Weights of a small self-supervised image encoder: patch size [2, 2], nadamw at rate 0.00082.
Rows from block 3 of a small self-supervised image encoder, named by matrix and row number. Rows with one number within an expert belong to one neuron, the router's apart. Each number is 128 + 32 x the weight over its row's rms, rounded and kept within 0 to 255. All counts start at 0. Numbers have three digits each. After the name is the row's rms in percent of the matrix's.
After each expert's rows are labels from the 100 images, of 14848, where the router gives the expert most weight on average: "top examples" is what is common among them; "colour at peak" is the nearest of a few named colours to the mean colour under the peak. Only what is clearly more common there than usual is listed. The data: regions of photos with short descriptions (Visual Genome).
# router: router (model.blocks.3.mlp.router.weight, 32x128), inputs 0-127
# up: expert up (model.blocks.3.mlp.up, 32x128x128), inputs 0-127
# down: expert down (model.blocks.3.mlp.down, 32x128x128, transposed), outputs 0-127

# expert 20
router.20 107:135078081087202149139096145098126145112152164166091161204139094179126142072138113162136100127173180083125199125108119103166155086191113124187124090114138141153122106079128154113156139092158132090106071160086170192160157143118149117091091148104065126091148142150101125136121153164140174137144097135113141148100148082088114125155083156137136085158180104140180145173119175082154156117148
up.12 116:155131148167091116137140124096023112136132106125085101157116084126139107167114164129144139179066098115134058138117124137131070156076143142091209096213138119142126164143144115147113137153107110126142130156112059110133057115161141080129141137130115108136108065158202104100111154131140110116108169098171176094159118091181134087125168155123124168089103103141145084107138123213122108127088
down.12 139:071181131124109089131123103126129106170139073184158115184161159141148094114124170148153137130144099108151135121129145184139185072114170090125142126092115181167155112145132089106141142108084150136134080157115138123153052088138113113148206091159079104143070148097157047158127166112088094119139149100180101078106153102145098130138111167188145174097163142092099080117126152133056114154096
up.13 081:129139077121139131125099119137131137189144074140118136136087123162132077055119088170175133146179140144147172144121168141122135058163126147110094167073140130204165125110113116088169186101129106090096063181097148148126150130155126124100078110117088135109134189130114008105114147136098147175135135106152133080143162102141136180190122139196126111118148114129100131143101132068118102164121
down.13 085:144156074074139185161159129151147190119113122132117172109138105200121138110110137084118097127134151130082116140124135049110096196092081138161090156169130148072100112184174169141041140180178099107112130106162122092080125118085149200124164107069133174158169083110133143110150065152109140189123118082127133143139119160123132104066115096137105099130102130150143142122110139157169161107114
up.14 091:100115092152222156140088124092202155124109152178130131161145139145085127092127133143125140120128148093094168108130134133168187086167110109152159129110117095113134014105124188105140139126104119137137066133130144214146126133136138133120150107096087141107117139125146157148116146120111199091125081146109108169118137111072135110128101151150096116100195142193165131154094156053143162116208
down.14 094:127088136134140161096138148113128171088137162122169116078067089131127145109121112124132128150124128149134048161157122077140099153148087141109094093135153101138089163102105142167102084148170089103121198131163168093098167171103116133146080123127143117175141138123093186134152118123221120145135085190072103154188131183087108087142128054133102073137125101098097147138125051175138157117178
up.15 084:114141109128206143125125110107184169121118142158124103165153110162112132075148089165130125107159131101103188097115141153158171053196121112159134132113117090133145069121114186111128126105103133096124046142105116203157134143143153135117103136103057141102129164130161148122103152137113167091114060134128097151134131107075122158147104169174107106108200108166164145179070169075143155109201
down.15 088:135117135103133154103141142145116185094138132078144141059062103135143109131155125110120118151111128155117026182155137091145089211140105151133082139153121116130074171139116139166103094170187113100106157107133138080084161133105120158169086106144171136213153151080108175133179101103152110168130096166088120142186110191110140108136099101125114077171118105107102148115105064173154137137148
up.16 119:069141145105143112122170132103219134140096125139217162152155192101124191103181161050131118099112098157119118130145104116107154099169152091115088093117133105097128132168138086165145107148138169126115117135115225095091145141111080147167168113119115173138118189094073152134164162151091119073111133145130060157114121163083125118123124093118148087070102170123115120147130122109110191123139
down.16 125:096144151170072158116158154113108084163131092098151120158168126085154116159130156190147139121111098092136131120177110150109108098071132080079156137092132130183143149158130131148147104116037147139194087133079091166111164113144134088168184139164147096163130143126180091134113089073158083124139180099174129072094151123161100149110150164106111184093139155090132094076110191157097108134076
up.17 116:132154127113096128111134138210086084108120119112163148106167150130126139142131087151121146125150115096148098104155155112032115127075146128126136239070124182078118198143114123120090130094152133127111180116126100188171189141119151198141113141144166135126126153160103143091114090175156067153128162170094189089107116137114085180124109165155131152134109118096130143115092164128138069111075
down.17 118:156154139135112150139138103118121127115130091122162164109171155132123119115085119145135168104129107070140197137135145180128123133079128095146161071116136153085192106154147131071127180104068138143129064154112152115160063103120113179082156136140164149161083095106156053102110117126121104134117149074196154087087105082128165156136130162169146177190090168153106122058163143108061077147142
up.18 095:091140088108188133131109121087188155139129132189150154168171123155119143060137092165142131126160149115129198091111135135185178073203124086152122089120130128150170073122129130101116135133142150106126038142095125180149107134134133146122125115106053129089138157115145111143133174130077177100138068148122091142111149089086138130158100167158152137112202118160173140163076172082116157107177
down.18 094:135113139131099162113159150134133175089132153078158125026094097127140142109101139113128105160133104158080065163154137067116090165129106129150074151151133133137088168153123136172097094180186096107098175107165129062083182161090123160167099126118158135181144113080104160126162078108159102175128105140099092144184102202099150108123126084094110115148101122106101158127105070172145112109178
up.19 080:115102038130158157135100149128136135132108114163150136163149122172103123097116079177119133081168125132110199119124143146150172057163103091125114139134123149138175071117080163079095063137119145138144092138119112212094102130153153170131108122124094162134125175142148173134105111093112147151104092159196128102079153124115097174109132119164157119147234139147159109153099170086107122074189
down.19 080:111139139096134159110150179144162179090096144119196176074097090164103129079130097125112097128135127134127121197164135089184159178150086097157111149113116151133107107123115125123151121165163118132131103096170182084075144164084114170159081117138158176171160095113077151121185098127199143171107104143128070124173157146099113094148071084130110109125150058122093121105102051127106135106174
top examples: text has "sky"
colour at peak: pink

# expert 12
router.12 090:114159162139144131160132078145049139142147126156126102172117159118139108155121143145164138101072168127103122116135099137114136093082136123141164155144147070084108132150142093102138192184183112138151178119153084127093074083179129104103091128108140127126141064176165086118063102163092137119129118139044128119098162078089086114135148160206077188128111145118157140144123140156139052167075
up.6 087:178161110144130171119121068122087137150149076130147101164153162044113190166148108112165171110127121070166193119166154152057094100114158132117120045101152086105115136144118095108110186069145124105164099159114123136154127107152106147126100106204165083108112127096129113068066106113180148130077133149103114141106166102093130134136124180176110161141114167120147144132099148094187097153121
down.6 083:136163112116156062154126104138130159152182159105107112138118096137168116118122131168133101167091087114083122091095111126156149136157113183110172112127134083158079083078145162139089037127143127087124174127149120143085122112098142113169103132166108116171112189167130163117123117027096101095138112085155106151192086133146136100115112055112113160157152130111121087175219082105154171118144
up.7 085:156088133142109085134099157157094144131128141144129142151073130191100105129090135076109182175100129153125118187131154108065070134134173211176111146152124112082093076119192148124048176150148078145182158142202136094161144083133122061109161115118100124143134115114102145161132128138120170158116155081104148197139142189190124116134141111142139085099103122136147130142142092162106083113119
down.7 083:130160116121135097161119101092152089074114152159119093126169110112162140112156123199137073131142139141126154115111103136144157125103114135141120123067129148132151171102116172130195161092071134159076139151102156117181131099144191173089135178137093128105110107129147033154111165102180136120156076103132111137095106085157141141170085192142089194174159085151195130084109165080101079134160
up.8 101:129163113103177121102097118137099159158158048145129130177106148043069170121134125112158185079131162089184116166139197115095195128123177123106122106155117118133106153144109079112126168164153094107107135176086135137154108090106076165154101015165112097158098124097126080132124147111114122126082131164109086098126172117134121076128131132157097130114131111101127090175060141116129131173114
down.8 101:110132131151100086169151120157106135128188147099122131146130087111188099150152108128151042127113120094094116144089092153178131129130065155069175185087174113133087119101087188112138066116120159093085143131112089144115155127189165095154147195161142151109154185174150138131143079076089102129174094170136115119157098083138161148156130125129103175102126129089112059123201108107139127104139
up.9 104:207152143108173150111063081168120160166145081130127142111103128071111171133150131130154179102127129112179137149129167169089167149143158096162082105129153107096132151141093059072100101145121060138159128160093155107150129142108142151127072076103092089125112096110078144085054124106117139137103165160087098127090165184131078120103105106110156150149150158151125127136041114148134097192096
down.9 112:146153084091151079167089112145091153137174129104129116149099076115170103101131104135170087132108089089111113132068141127157123148178134207082175113132163112164082149115102161071173085137089149112109173162102143156160170055175190109139140183157140126136138156148131128136103110054134117073133103130150134093166108060145169126195123176116142170097118115111110049126160112147127138129150
up.10 091:166160166109160101086119096177137127175141138117119139163094125095129146088132145136158175138130130110192159168122152173078129069141146093183078082148160106123097098074093098127191145148103048107131113149140167097131148108138145114146042122079111086098194108119068130093080113055174121196074096125159140138121134175112115138121130110106157089176152137105160093137140109135163108154127
down.10 088:136143105182144070135117113118101106099101154124137097125118099177105116112130118163121133193123094152127122070123133135116087114172163212109181098149094088191073152115133155167108080091096099149139131112143113198097120080121176079155154129181069095145109183133194116122127153080135129078147091112105123150137124108138187167132143120097081170103188126143165088189142110099108155145186
up.11 106:137131067102161151127127110125139136104041090148137091133189221093104177099146138162079161077104158118129153170157127150104188073117161119197109111167075178105148113163153130134093151156142079192077152094147142156099128106124106210124122128124106152118034117098134108129122127107131139157126143143146101108073146112107152116113107129138118160173211134178113139131105120091131125138129
down.11 101:145140126132077151081137189163125103086111166156174186169140091168104181083093111142126142123192133125135113206152134139113182095126116093143087104112103169132167126118148128191082129134130161144132086114102127083083100151078165131146087106142064118158103137103143142173171121096151123151115156126174054127120139200148082081086089080111116098125168091093146149118056164123091112108133
up.12 079:158095112162169132120123138077121111128118144145147133146088116171120105105101115120113151127144170096142229168093122100130123098111136169118117085169147066129128099087193186120161125187166155106164135148131119109097162135134129122140067135089024115136164153150196080124131153096118136098093085122178138174189078111121161112150187080136099118124119111131181099191092171142110136108165
down.12 091:119110116152081129137095154157056100153135108192095094145142138137142075144140130132167101092173140153127093113129098137166143156117113118088141166138109167157143120172064127185108088154170176134092139119075116183073088108149097118125206099139153120144078121160119104160124149078120079136179137139133161061103119096105146140144109150048151170166176151100080112116179124110103201163082
up.13 099:151103157116086162094134141234127138168146127118099192073084125082117116162131124134124111120184178142142130102147134139083127159120106070125101105104149081138145156108080046128162116180142072107177133074120136087097146150093103159129080094067170157151175125122071181105143122135093100164129141113156137134144155170121124076101142059123141079171132113112136184113172145163141142152101
down.13 103:104099088112132149151130143130064185090087127096135135162141138148129149138105134179100096153117144113084153137122103092137108148159129186152176062139097078157104113156100134126165150125105174175153130093126165131082116081160141096128145166175151107137128199101168102128111114062198139059145172094122124167102129077143206132111094153110111154055179110153102088084126132132144152098201
top examples: text has "sky"; text has "blue"
colour at peak: blue; cyan

# expert 21
router.21 098:154115111118145101167110123180096145167152117088088115167081118130143114198062116061140139125074175110119096144123136196096070166149130165102138121210145090168136117098150176107122120134123187104129115169106123092101048129134113083130141157130107143106127135109139136115081138094106144105138192108133236086134139174121134108103129099124160161077111088159102068134149133164115153155079
up.18 110:147129137157097120084157113106163100123120105105078159102138155070113101121147155112108164118088137131161113171158171125127125117113159106150080116175110118118169099155128112133072078124213118160107073113147093064158141160125087134178163047131168156141117090105158180128169165175111115097111158123088023153188126133123188095110189117104160138119113179136162163145113099134148090132163
down.18 117:171131102116162118150074108140147126090118136144153108162137172170062169073098100110129158085161182103109204103045146161141156124168112137114120083148131171066189126126168166072123183129117137143105146144137160152125072107152133137042117155116045132173085146127128076150103117166105137133141120113155158133077111096109138154152118152157163096150077140186152133098155098124105127178139
up.19 093:146149114135084085142126113116091126151138137103105088146175127107138126153088110083111120165111132083112117143113118122108076142117146175103168069193137108209146121148179149094099061144123158131103081144156105120112062136128116090158242154153086177101120130126140156120107123153127075106146152091178154098150164188110140123133126078051158171072152115143109094159164114167094175118154
down.19 094:129153131142155132100136172123130146126116157105111192127089113176122071144133131118111104152126104172139067161140119101151088195118132162145068158134119098083107123185054063116145130157202087145159151137122159062119113093093118156144082066112169155176153117093091151124111129164138113163119108131056165200188130141113107108119158081185129084116143132166123120142118124183188133170116
up.20 095:115098115109139125139108076121105161118089117111170142174169153159092162104138112143106206126074125158148172143143161155102168113116227137118148118212055165055143089122153175098129139147095154169117141135162184124106118076098077125158125120113128103135042116080158125104116123101164106090087119109112140129117134113116172214108142175159150145128163087170083092149130127102131115124127
down.20 085:143186086082143117099108119096131102130095081140096093070122140106049183144151071145167190075151084102133138168120171204120188116143144106059210144121109137154180121153127103095178163127089158177117135148118181153136109129132121179099150131112104124154104138063140085123100147076132152082135124194141165074126133103146142083146125129148111149131106161120101142094096143119117148175132
up.21 117:181124139105124133125123153166137172149095140124171170107146145128125171134102153094068167145104157142137126161184122179101111127094184073107096120255113141095162109117134107163142125159100114185161139102150130131101106081089065115160111121103135141172088105067134157101084121070130117108100149159135167108125103180124102196068175097113177103156135144157064095139134098169144102114121
down.21 121:101137081103110142104116111071098105151126086142133125139134129117086166146135059165167168096150082109136120177130154184122191123160131125088129126098108124206161110167091056112243135129084174155129094171048156145144152113110120160126165136138119099189104122084132058128101133087139117085131122187133122103117160109160144156177131172154129141092126111118086134099108180130136124165120
up.22 100:135096130167098113127158127095177076122104096133073131071123140038115111130135160110124142085126133139159099165132155098152147138150143111147082106149120150108200110162120113170096077130194104132103064126152099079165189188151122154154168105130146177100128089117147169131186183175087118140130152116144081138169143121091177097140150055080126100107133196109178171148115097157147127153142
down.22 101:141121101104175132146073113120150150087145123165127088135099153148071176098151081107126156084167174144091181127070137144102150112149098137139071106160154137063196115126163135073123200136153106118136132124144167104102121100139120130065064150037058151143134128126069092171132127156095176160135130127145120154104136078093083133158119153131168050127097143163155181122127102126110152154137
up.23 097:073149150170137108129124122129126138162114185106192108158131158164126133101103123114131157093118173163139146099112123154122134066126177136147099101151114124116165082084182197139067101139143161126102084167100120116071109108160104066151116133144070166120089159147099096163083145121089156141081127071133093120113159129114134192166152104118129124135191179081165107211146078072089074142125
down.23 082:104134101136108079113138094099164098115089106112092112107137153140063140149137164126127216090151116163154147113117154175124182144088167106071216111151110163069161082177144140089157112158128190157131124131139139120100059104110108168135199102115134206158071089107159138106097160105097081117099100129134171107128095141133133138077175136143140128162145168164137155066149128098101164119110
up.24 098:174173144135109125132085115182156111151138099080079068067133098063121069175162135162143142163156070079147094018094163145103078159109109117102160140110152132149119169157116103148110076149098032151137141136135107156203151126138183136101106137121148117137128113139102132113127134084121119167138156123149145099095111162174111096142130120101136167183092135135101186076129113151114111166104
down.24 093:109138127100108185141170180141101180078116165109137194108124135188137176086114075107094081156142097154086126139134111095113135148146131135157035106175098150137132087167105133183054145126192088110132157118150111130119153142037087160152071121138121087130155134117129159088187124109158113185119150113151132125142109168120156149115101100088146080138134087111136096164072115149155178089125
up.25 077:173153144138086182120121131137072115115125138062140131139166115120120108158098132174111119158137126067127161084118151183112104119093132135113204099133111132141142102118111140094237099144116158171149071112116141168138076094120149171118154166092125134133106112092146126140044125075209062108121125143124185130112143155136090122109105111147143169129118097186061120040162141132148138131162
down.25 077:185150140147118087122080141124115146108181136177173163123104122188149081110085102140166132170099122097189100137087147092164145140169128160127082105146147132118096110145130058139097079153205136107098154164098135112155156113103117150123062084176113102109147142102132148116207161170139100089135113147080119117192120167142158122146146070126164099112068072082114107192104100172102107136154
top examples: text has "sky"; text has "blue"; text has "white"; text has "clouds"
colour at peak: white; pink

# expert 6
router.6 100:106119139123114161125110166158147156127112127090151162155120164117042120089089173139089129103148143150110140180159120132150151105100156131154060148163092161127161073076183169148104175168094088162098125098140111132099093050112115115152161110089116150166097112055116096183160112082095141172132156077081088159095173138179156116113088113143101136153157156188113153150105136065128134141074
up.0 120:164185080083172088110100106104081203144174070135097113149074109139105147139150126109169152134098103096102099137086161122080080123184120163112110088157175082155113178190106116092122142126156108068108137174097158119156129106170119099096075140111141128106176152114120107092110129139164162113095150177142133119176089108115093107144153141155199089074095116089099102103136110192162142122176
down.0 085:120133132142113144138151130136144122110127132125064162077143138095112137167147128157101137141139118197129120085160120127111142118118123108088178182137117132151096123100039159161119083163118065117149120098169130140091164104072135164156090076111163136143147088112097172116143146136124132132104080124129154103180199073038190139094132090087116063138171159178153139128108116141194220107123
up.1 098:182140080164155101125128131066062163119165076129096144145096156082106073181139110118160186111101137081146078150100183114124089116127112155067138106138126086131157161148101137119160092118121118100067087166083113150106103106145081175105132096153178164126123167092148121112121127149133093110096069142145153106169105098132173109149184126162104142106137081143143145133205139170217150151170
down.1 080:103113158116174161094136104046150115064139100155107189142098131163105181129123152188107183098100141188112102072108108132148134123143114077127115108154139140103113106131101146122107098201132116124115174138169157179127174146071121151124103101100114044116137126126139179190152117129128102091118119161060187131107161105101121138081134078126126085181181105158146101134165148188161166152096
up.2 082:151113141135128135087089162147045162099105135108202149140114194178083108096097113147127133136124147099175140182124157158181140088125156125147122125172111140150165108140094124113151120183101070122110140130119138143106173004140086110134154156105096132156087143142077090133124149096111119156099116106126082130122137117129126104147132114116135143131117178123008084111147042123148077148131
down.2 084:151106083088170043131108165188145153164152122141141087162147093129131124118134135087150051135157129134098107132118145048121108171183112138137080135132130123172100163158140097124121143104157114105138122138119148098119125138136148050150063179067116184094171166178100135073156112094121143129157167123157085169146083109161105071151091161103142098097128110081176096112100134145109188080157
up.3 099:100202120154092184071171131169079203142124052122128158188132084129121160161121154179135140127158092105125123139141160112104137083104148123134170118129109146192135137152111092128146109147107156121139100135065144188067152047122115097169111103147127102155111175096216117132133126084111083118115189104136104101110127146153118099093119084144132168147164106135083088073122175144108152115106
down.3 101:160116144144155148165105157146101140130143160125154110181161126137144127093111101097132087148179193081103157145088111080121132165102111128131101104133155129070143118167156139178080155130203161103079176128098044178111156158172135127102134158108115089113129081165077125103090102127117148151134110128061155130074083191144089101157078169131132173179091145069093154169156123148108064126123
up.4 104:112143167123116090135116123169202092147161140195132105100118010110100111159109105156132130109164104121147115109140126159155143159137109121068107134063130140180142167129124081101138131142130147120181142139132187059108153131097130095143112078099128135114125136105111137109161112133089164138133116191114110108127136084132070098103093105123148126098084062122157158083076131170095239181126
down.4 120:095113157142173124082148088058133077128153135087093119104108172140126157144116155096103142180072107153162142079136114150115066063136139145135122129117157086098131096060191190139103095095102094117165147125198120157141128126135140116111186123140132109118164142113122182157096135141153134090082093084118209173176152133148119150147192114198125111119122174145146132181167140093146151098071
up.5 088:162220091128133171086147163154038255113131099083100185180126128147157165116118129133141137149126141068100100166127105077071102096112140136157153123163148129135084164135117124135091148138106084135092122153072083173095124037145147106129101135140153124153127137122183120140089119108153125167094141092135093107105097136161148111101114133151129168163141104130060137128152170116130126109140
down.5 092:136151159139129127138128159156106141125140125211183104167153098115123141119112076112143129078155165080098108184112118161122167122117122082074123107143149114102150136199093098082132183096156172100096144158090107150147136140178091114128104150130141122135138128146113099088159116129142134133126156198121047084123091153141065109129108208117180163057086135071074111102105088161092072147172
up.6 098:138152121154121154102095155145083145147104119098115165149122183116065117176088160124119149165099130149150131169153140199127131074128201160159126134135103128107156126098153186125152142140075029156148134111145111190077134033116125084135157138108147132157108161068125139159135131102129140121124124092111097185142145142133159136094161093122098113129151226172081093106119098089202132120103
down.6 090:141103100095118115153093162205120160158101160144149064141155085090112068101148142118133055120174133103104102171147149056136149228174128172156120173153072154165100157183111086159159147154162143131140140131110130114152146131115164106170125161090117156128137102156111078099147146064108151150183160140155086144099120142133137112162092137054108149085131094110105077139076101152124127093146
up.7 102:160113098135142121161171142131107163136113137068092151101154124112186155140134122135107101199115139066085142083122102061080078123111097108128151126136142113069107105122170197153088144137149103121119104110141109203111152176140158158103168172050139153109160135165117201113079104118148092134156117120112166147129080169145153176116133109135092121153116137128168172160188182110186182075133
down.7 115:140174143126089163130149151162127139135100123169133105093131147133134180140145069111129139109113149072125127179098107164079130096095107081146132153163140167102149165134100105071149184128135114138138081099108085091146120126162143109119131161126167186104117053152088103102153126186171144186139134193184040065083170130116078125152125173143175128128081145110095143081101086169088080112159
top examples: text has "black"
colour at peak: black

# expert 5
router.5 080:151104124075179137155082083131139168120126134141186119132142176117111207140168077101130110133141094103100170118158093155117106087154112134148109099093136118103108159099120101090174178098119151108110150132129169185179113101112126155070096195080093111114151165145075103104075124112164161070143159145104154144109130096131072139161122155249115159162096121154093152149121142104138160090082
up.18 101:129173108107229139125114089046124139125129108157139129198125131134120142034162135160128128104135131130130170151101120055148159092168137140130113122141133115125094136135137131119200141158090123118063080149105100168129163114163119130116148138089048085091137137092127096122124168086090136138110027146168070128120148077147138163162111137125072106132144108154175115192124141113129170128150
down.18 104:122143152148079152103162214150099171128138168144154197124119085210139126141038141078105091170155099155137082163159114105157099168087132128135094128122120127118128148129100143179061166158140048106156138130156112090068082111106101149175168082146176140180131136126147169133153125108172097175098108100105137141158131193106093077075116099114110111164127114108128154124145144141127146116102
up.19 099:106117119090096154127146112189158124115119109120175217126137143164101163147086090108120140105160100166132135094160145147072146128117126122113125150150123166110183157141083034127138145175164153126134123129105150098067141106068063164151038122096140179159118156154107140081165125151091119166120194149129152094124169126097075140089121045171173088155116136122136144154106132160097146137086
down.19 107:149121084104151195142106105165135147164111065081124135082129175053114135143110110174162161074088175077108164120145141133108104118122106147143126144166108165110168167172138138120117116137092140125113042142129102145085156159124137159067162163127117134141119145081203103139104037087093133140169151119180150088067162140169162148127087121152120174123134095109136168078096151137101082159111
up.20 100:081131090122138122129095090181146147113121044095083057072099105099130081194154116153166143146125080141118019083137161162119114172144101167112194219114109145147091127186123136121081171125159141144133126141142126132150125138084114120133139123135138091136128087126186110115088084085075111125136181144137196129105104163167132120128150126148069180126126130113141145165119124167125129149105
down.20 106:073132169128095142111123107100171076174149114165140111166120134146148171132109162155153150142099120158130155104120155124085192042119152067115088134118136155158162009134198121127131116150089182134138062149125138117114161143156129062114126131097079067116129126106158105158153122156109124115153181090128078125115181142199099163117133139111169124060132115117161123156086113104108118146084
up.21 099:145166120084113068129086155177117117104138107140148158104131141104113171196096103127131148107115077123133078097173134191107137140128124121134163159122125176145136185066125052149129122137135143133138234119128164210121091062097109099099090143113097174135114093146057121146151124094137114142136192169113138055105162131175061125111133114156156157156119124127094105099118121165085114138095
down.21 103:220173118097139180130095107166112143103141120141116132160138144091122110140154125160154143091181149086124149097088152159116148099104108126138159087114131145097126148099128162107154136091063142131154059115133156141114087096123169117098125143123098105168088058121154113124073125108149164118132174103167143087069186091213109105111098188167156116133115136186120174055082186113112094181123
up.22 108:132089077111149142150116076123197164134109133119096036101170130120127128085171135165139108137165138097100174074092114089154112114151105127141114088143147164127126121191161210102097113098089138110090048129093106121156146172174143172108191140154120129091115152138190134100127151148091148106151120071186120152126091096108193142160119165109121177115121128126190172138118126107121187096151
down.22 106:080155177126097134078161161098166173124133168153166145170095101146136179078113132109117123179091060137128090137162138121107136090150157085145092146120116125176072133107109107169149136133143110121152191120172157107145162100087124134177131104138110050101113134096083139143184150097192114156082102157104065192195121190145104130102116142116132059117098082114102115116092099132160133090168
up.23 088:120091100103147183120120126091123183156102101143108107171132150143107130036147134159122128094202111100143171166136125071168166091137124138122072055137128127157136097136094161067164117116114123094099044153114134179148118122109131186114156117101099114136173160116146126103103151118117132147127089121171151165146136126094147165170135119156165048107175159080104114169159100065151158123208
down.23 087:083121140117173083141148127081185143125138159122161215156138140192136125106096183093129085155107110128126063138191128080168138133124108141172080150117083117117131154122155063100110140130169065130133196109171138063138104116082103152141126070157123187157124153096109146170192130128082129143141107130098107206171129130092105100090115075164094108135180103127150105123128099159106136124100
up.24 098:152186131149204131123149091064124144116150111144151129225114097161122110091157139149163130128102129162129143162112139091114106091145127133110111131117149061140105141143092142138219166182056087101087103168080098137123135091197145124122059127081110124099137153089151074125151102132147130152110066168152071109124119076144144156157131129146089125082174091147177086161128157111163119137157
down.24 094:102142112129087145120165180168120155129147166151154169133128069205149130144113167100141071188166097154125062111152095088152121163104132130128069136137110130126130147137160159185022151135132072105175134140124105109075108106126132162171182095099146131163139133151152159116115099095110101172110136068098131106140126187104084091080077083125148125151134133099145095134142163141119196119058
up.25 107:181162155188167132094133193117170088053153146152168182121127147157119085110170121074110154079127138153164115128153133132120123085152137081086132132115130121058147145137120117103138134164124089129107159129121149114168193063130126126122110050112168181142106153119081160168149132191130114161089078161126081122145131070096124101110155152149171031134133138169141133092111094172149100151144
down.25 106:117129127132128108129118063083125110164132085082095062137106141113146130127114171160155173101077132170133194104095144181105121111125130132132135115193193168191201111113189145107093132124110118106118096152120095068109108150157109069126149143121069093109133108139162101115082111121114131148144163058227174092098152117172109144177136122111153182134154155105161141176154107143091092151139
top examples: text has "sky"; text has "blue"; text has "clouds"; text has "white"
colour at peak: cyan

# expert 25
router.25 134:096198167167087112119133125132125118161173091150161089087073094113146128141124091135179148145170103123156123108106206153124131137136096087070163164099162120170133128107094095135090109114114152079142116186098086123147134157157147083112080044121130091102166103146089126106165164122109107158126095187175079058159100176135081130170109154090113132127085117072130133140082117134091075165137
up.12 132:144123081071177154119090087165178160121115087121096121148115152114087137119142135164133196087129158171139130116128245127062191121142165149150089156197111193118142100140161145117112118156148171136070093137125117123122162138110120189111112086101061079136110104074135098135099139130120147143133163106135151136060196129161150149110105118117115112141178113137153153183074109122126114155089
down.12 141:119124147141126113102123113132097115197221118104116101144074115087159072169181126095158132141119090117158118114087143163157130157166104157061197146063173075140120113043104158094153115121130140074109157161119145143162139130161126115144149091101163147124122114170108143156069160086109130106105102123111139092176124098178132095158177173118109147085096164127144078136160152045173104144130
up.13 109:135043102114136122173136088100157103131104197118100096092183157104133144128155157178100094127114144123081164123129081098146130145126125166133134102140124133133111113124175170106127115082142154147141148099151143164130184146144134096103178255098151182104120165144179145115125116120158154073168155128168144147104123095078161149139123122097159184094116156136122159126138099120117194035132
down.13 111:139137097101110125165103095171119145146149072114098067089117159099139143116182120182181110138099127149107150079102155089144116139160114154111159157134149171189119180108160160131094043135124171086072110177091100163137161146156142163084150131116101077069160143120154136135177142082099114129160117170184120078140124150169185160189096151053128155128136086076138137159118129108095091121105
up.14 053:132124100133125155129087163140077128141155082091118126176117141092130125124155070179147147155191109119141176086127116158168085114121133145091190062131145128154174123175120156113075080131127147122119082148107099170092119136143083116083074125157096113133127188108150101114072174035105105134105134094229104100137106152135119127164155100119138133196114128114094074182124130106124078119179
down.14 048:169105130133163128134153128065173084110162127156126112125136078141156086173154119166126174125094110090161091145154129173119114158134095133072169161101157132105077119187121191146193092086109091098116143143125137158160174150160182111142141151167098083099149104141113131108114148156091121086122088099121161124119190109128077198170145102208115139141099096199093131082123098204135144150104
up.15 118:121161139141153139051128156137101146115119097138143175159091127116101138133151123074126215111132097142228104168142222164073097075134160108123115128151116102127145117129096099142143150180143084136111100159133132101169103063126116163163102055158112120126122092074085128127115158143132132161074103133106128133167147160124113118111159154201097042119174117136112097125099140144163078172132
down.15 139:168111087080132134204087082151144139145115123113102085095143145122138154110153111169154085100133159109046161092085134087125150139151073162157100143156154159148161171118176185133074093118121113127102104147112096154118154186170156166071138177111076136075142132125163119123139127114081145157201148150188120124096163123150156144144095129052121176127131100121190168169093109138077101146106
up.16 102:120181148130109200091152198150095196101143096162146142179142107148125197097137081090135133121166118114130105151125123079168130118055130096086141093118142107101112140179069094190168141160122089123114131157097112204089145086146117194150194103131150123140108160118142146147156077119125107184068090155133104119084131115123087109127099133122107125137104127134098107070156141176116201146117
down.16 093:083181126148137174098150112109126126122167083176183151189114100127151113149126085139174120124117099087143109124094124093152145083124126088078147118060136146127127121189109129135116157116108175085075136205095115141156119119123103189113165091167108110113131173088223107175175122154106105116105098199132095099146071126156110123098120162142061117090161103111158083081132189119133121154105
up.17 105:117150132160124096105141171119154151085123159130203203123125133174129114041099116088137125132107125171150183149101134170188142129142128121136121103117119110099142149123128139100098156120089056145099183135142187096102083062140114126109155064168128149164126202107101154178165134103098116132077091162138097119128097166078136134090097142128107070157153165132041105091156103095130118132174
down.17 101:124131149112163114100141134085192121075112130164185161143122116158087191122113145076128169092084124129151175159132139120110143109159143078134077051098144102115139145084156086091148175103075111125105136134146164094162091141111089156121043126153123132149179138107112170125189173173160135128073114182149094161183111150114123085111148100158145065143145069154118103087120140131131154144206
up.18 086:078151121142133124109167151094212088123108149125151189060154133167119169024123109151130164123181109114153188133114144100101183105161137081133123125119118128102133143142161150128067112089157131143138071125147151142102138156120121125139129073130097182123127096146124166120152152148118172169100094159182085089122123130049129094108089112106104106137184171125162135159083158046116144091175
down.18 080:105105145139143126109140141186139146107119132115187119097138177103089214122159087092104185069151145052181168162148129124079143108111136104123078133118150124087172159099130086134124163034138135139120101128124148146138093169118134208108097134142101167128107159131118106099125144116099157144120153196115112128109106159101081141128134151207094130183114159093090180123085174062085140120113
up.19 087:093125132115112148141149164142141105052116182115210180107180158188098194055100085107114143084172155118176154182152162102140193109106162095158091084101116173088150160157094093088121123102148151124169115145129152125072154138120107160134131132155114167125081138121123102092127130097167155151087111153149146099140105124055121135134095115137166126161184178100102095134106092128084071111148
down.19 076:145117115147156163128162149129122129104148128164118110123121119124137141157172082108131127078162149099146120138151128074091135136119084073093079122131167171102149179082168141172088107088118103084096079165075067137131123231125151179101063122132080137126192115122117135161161134188113168163130141184161116118138150173117118112112096105146086077148128084103175192112076196091119090133130
top examples: text has "white"
colour at peak: white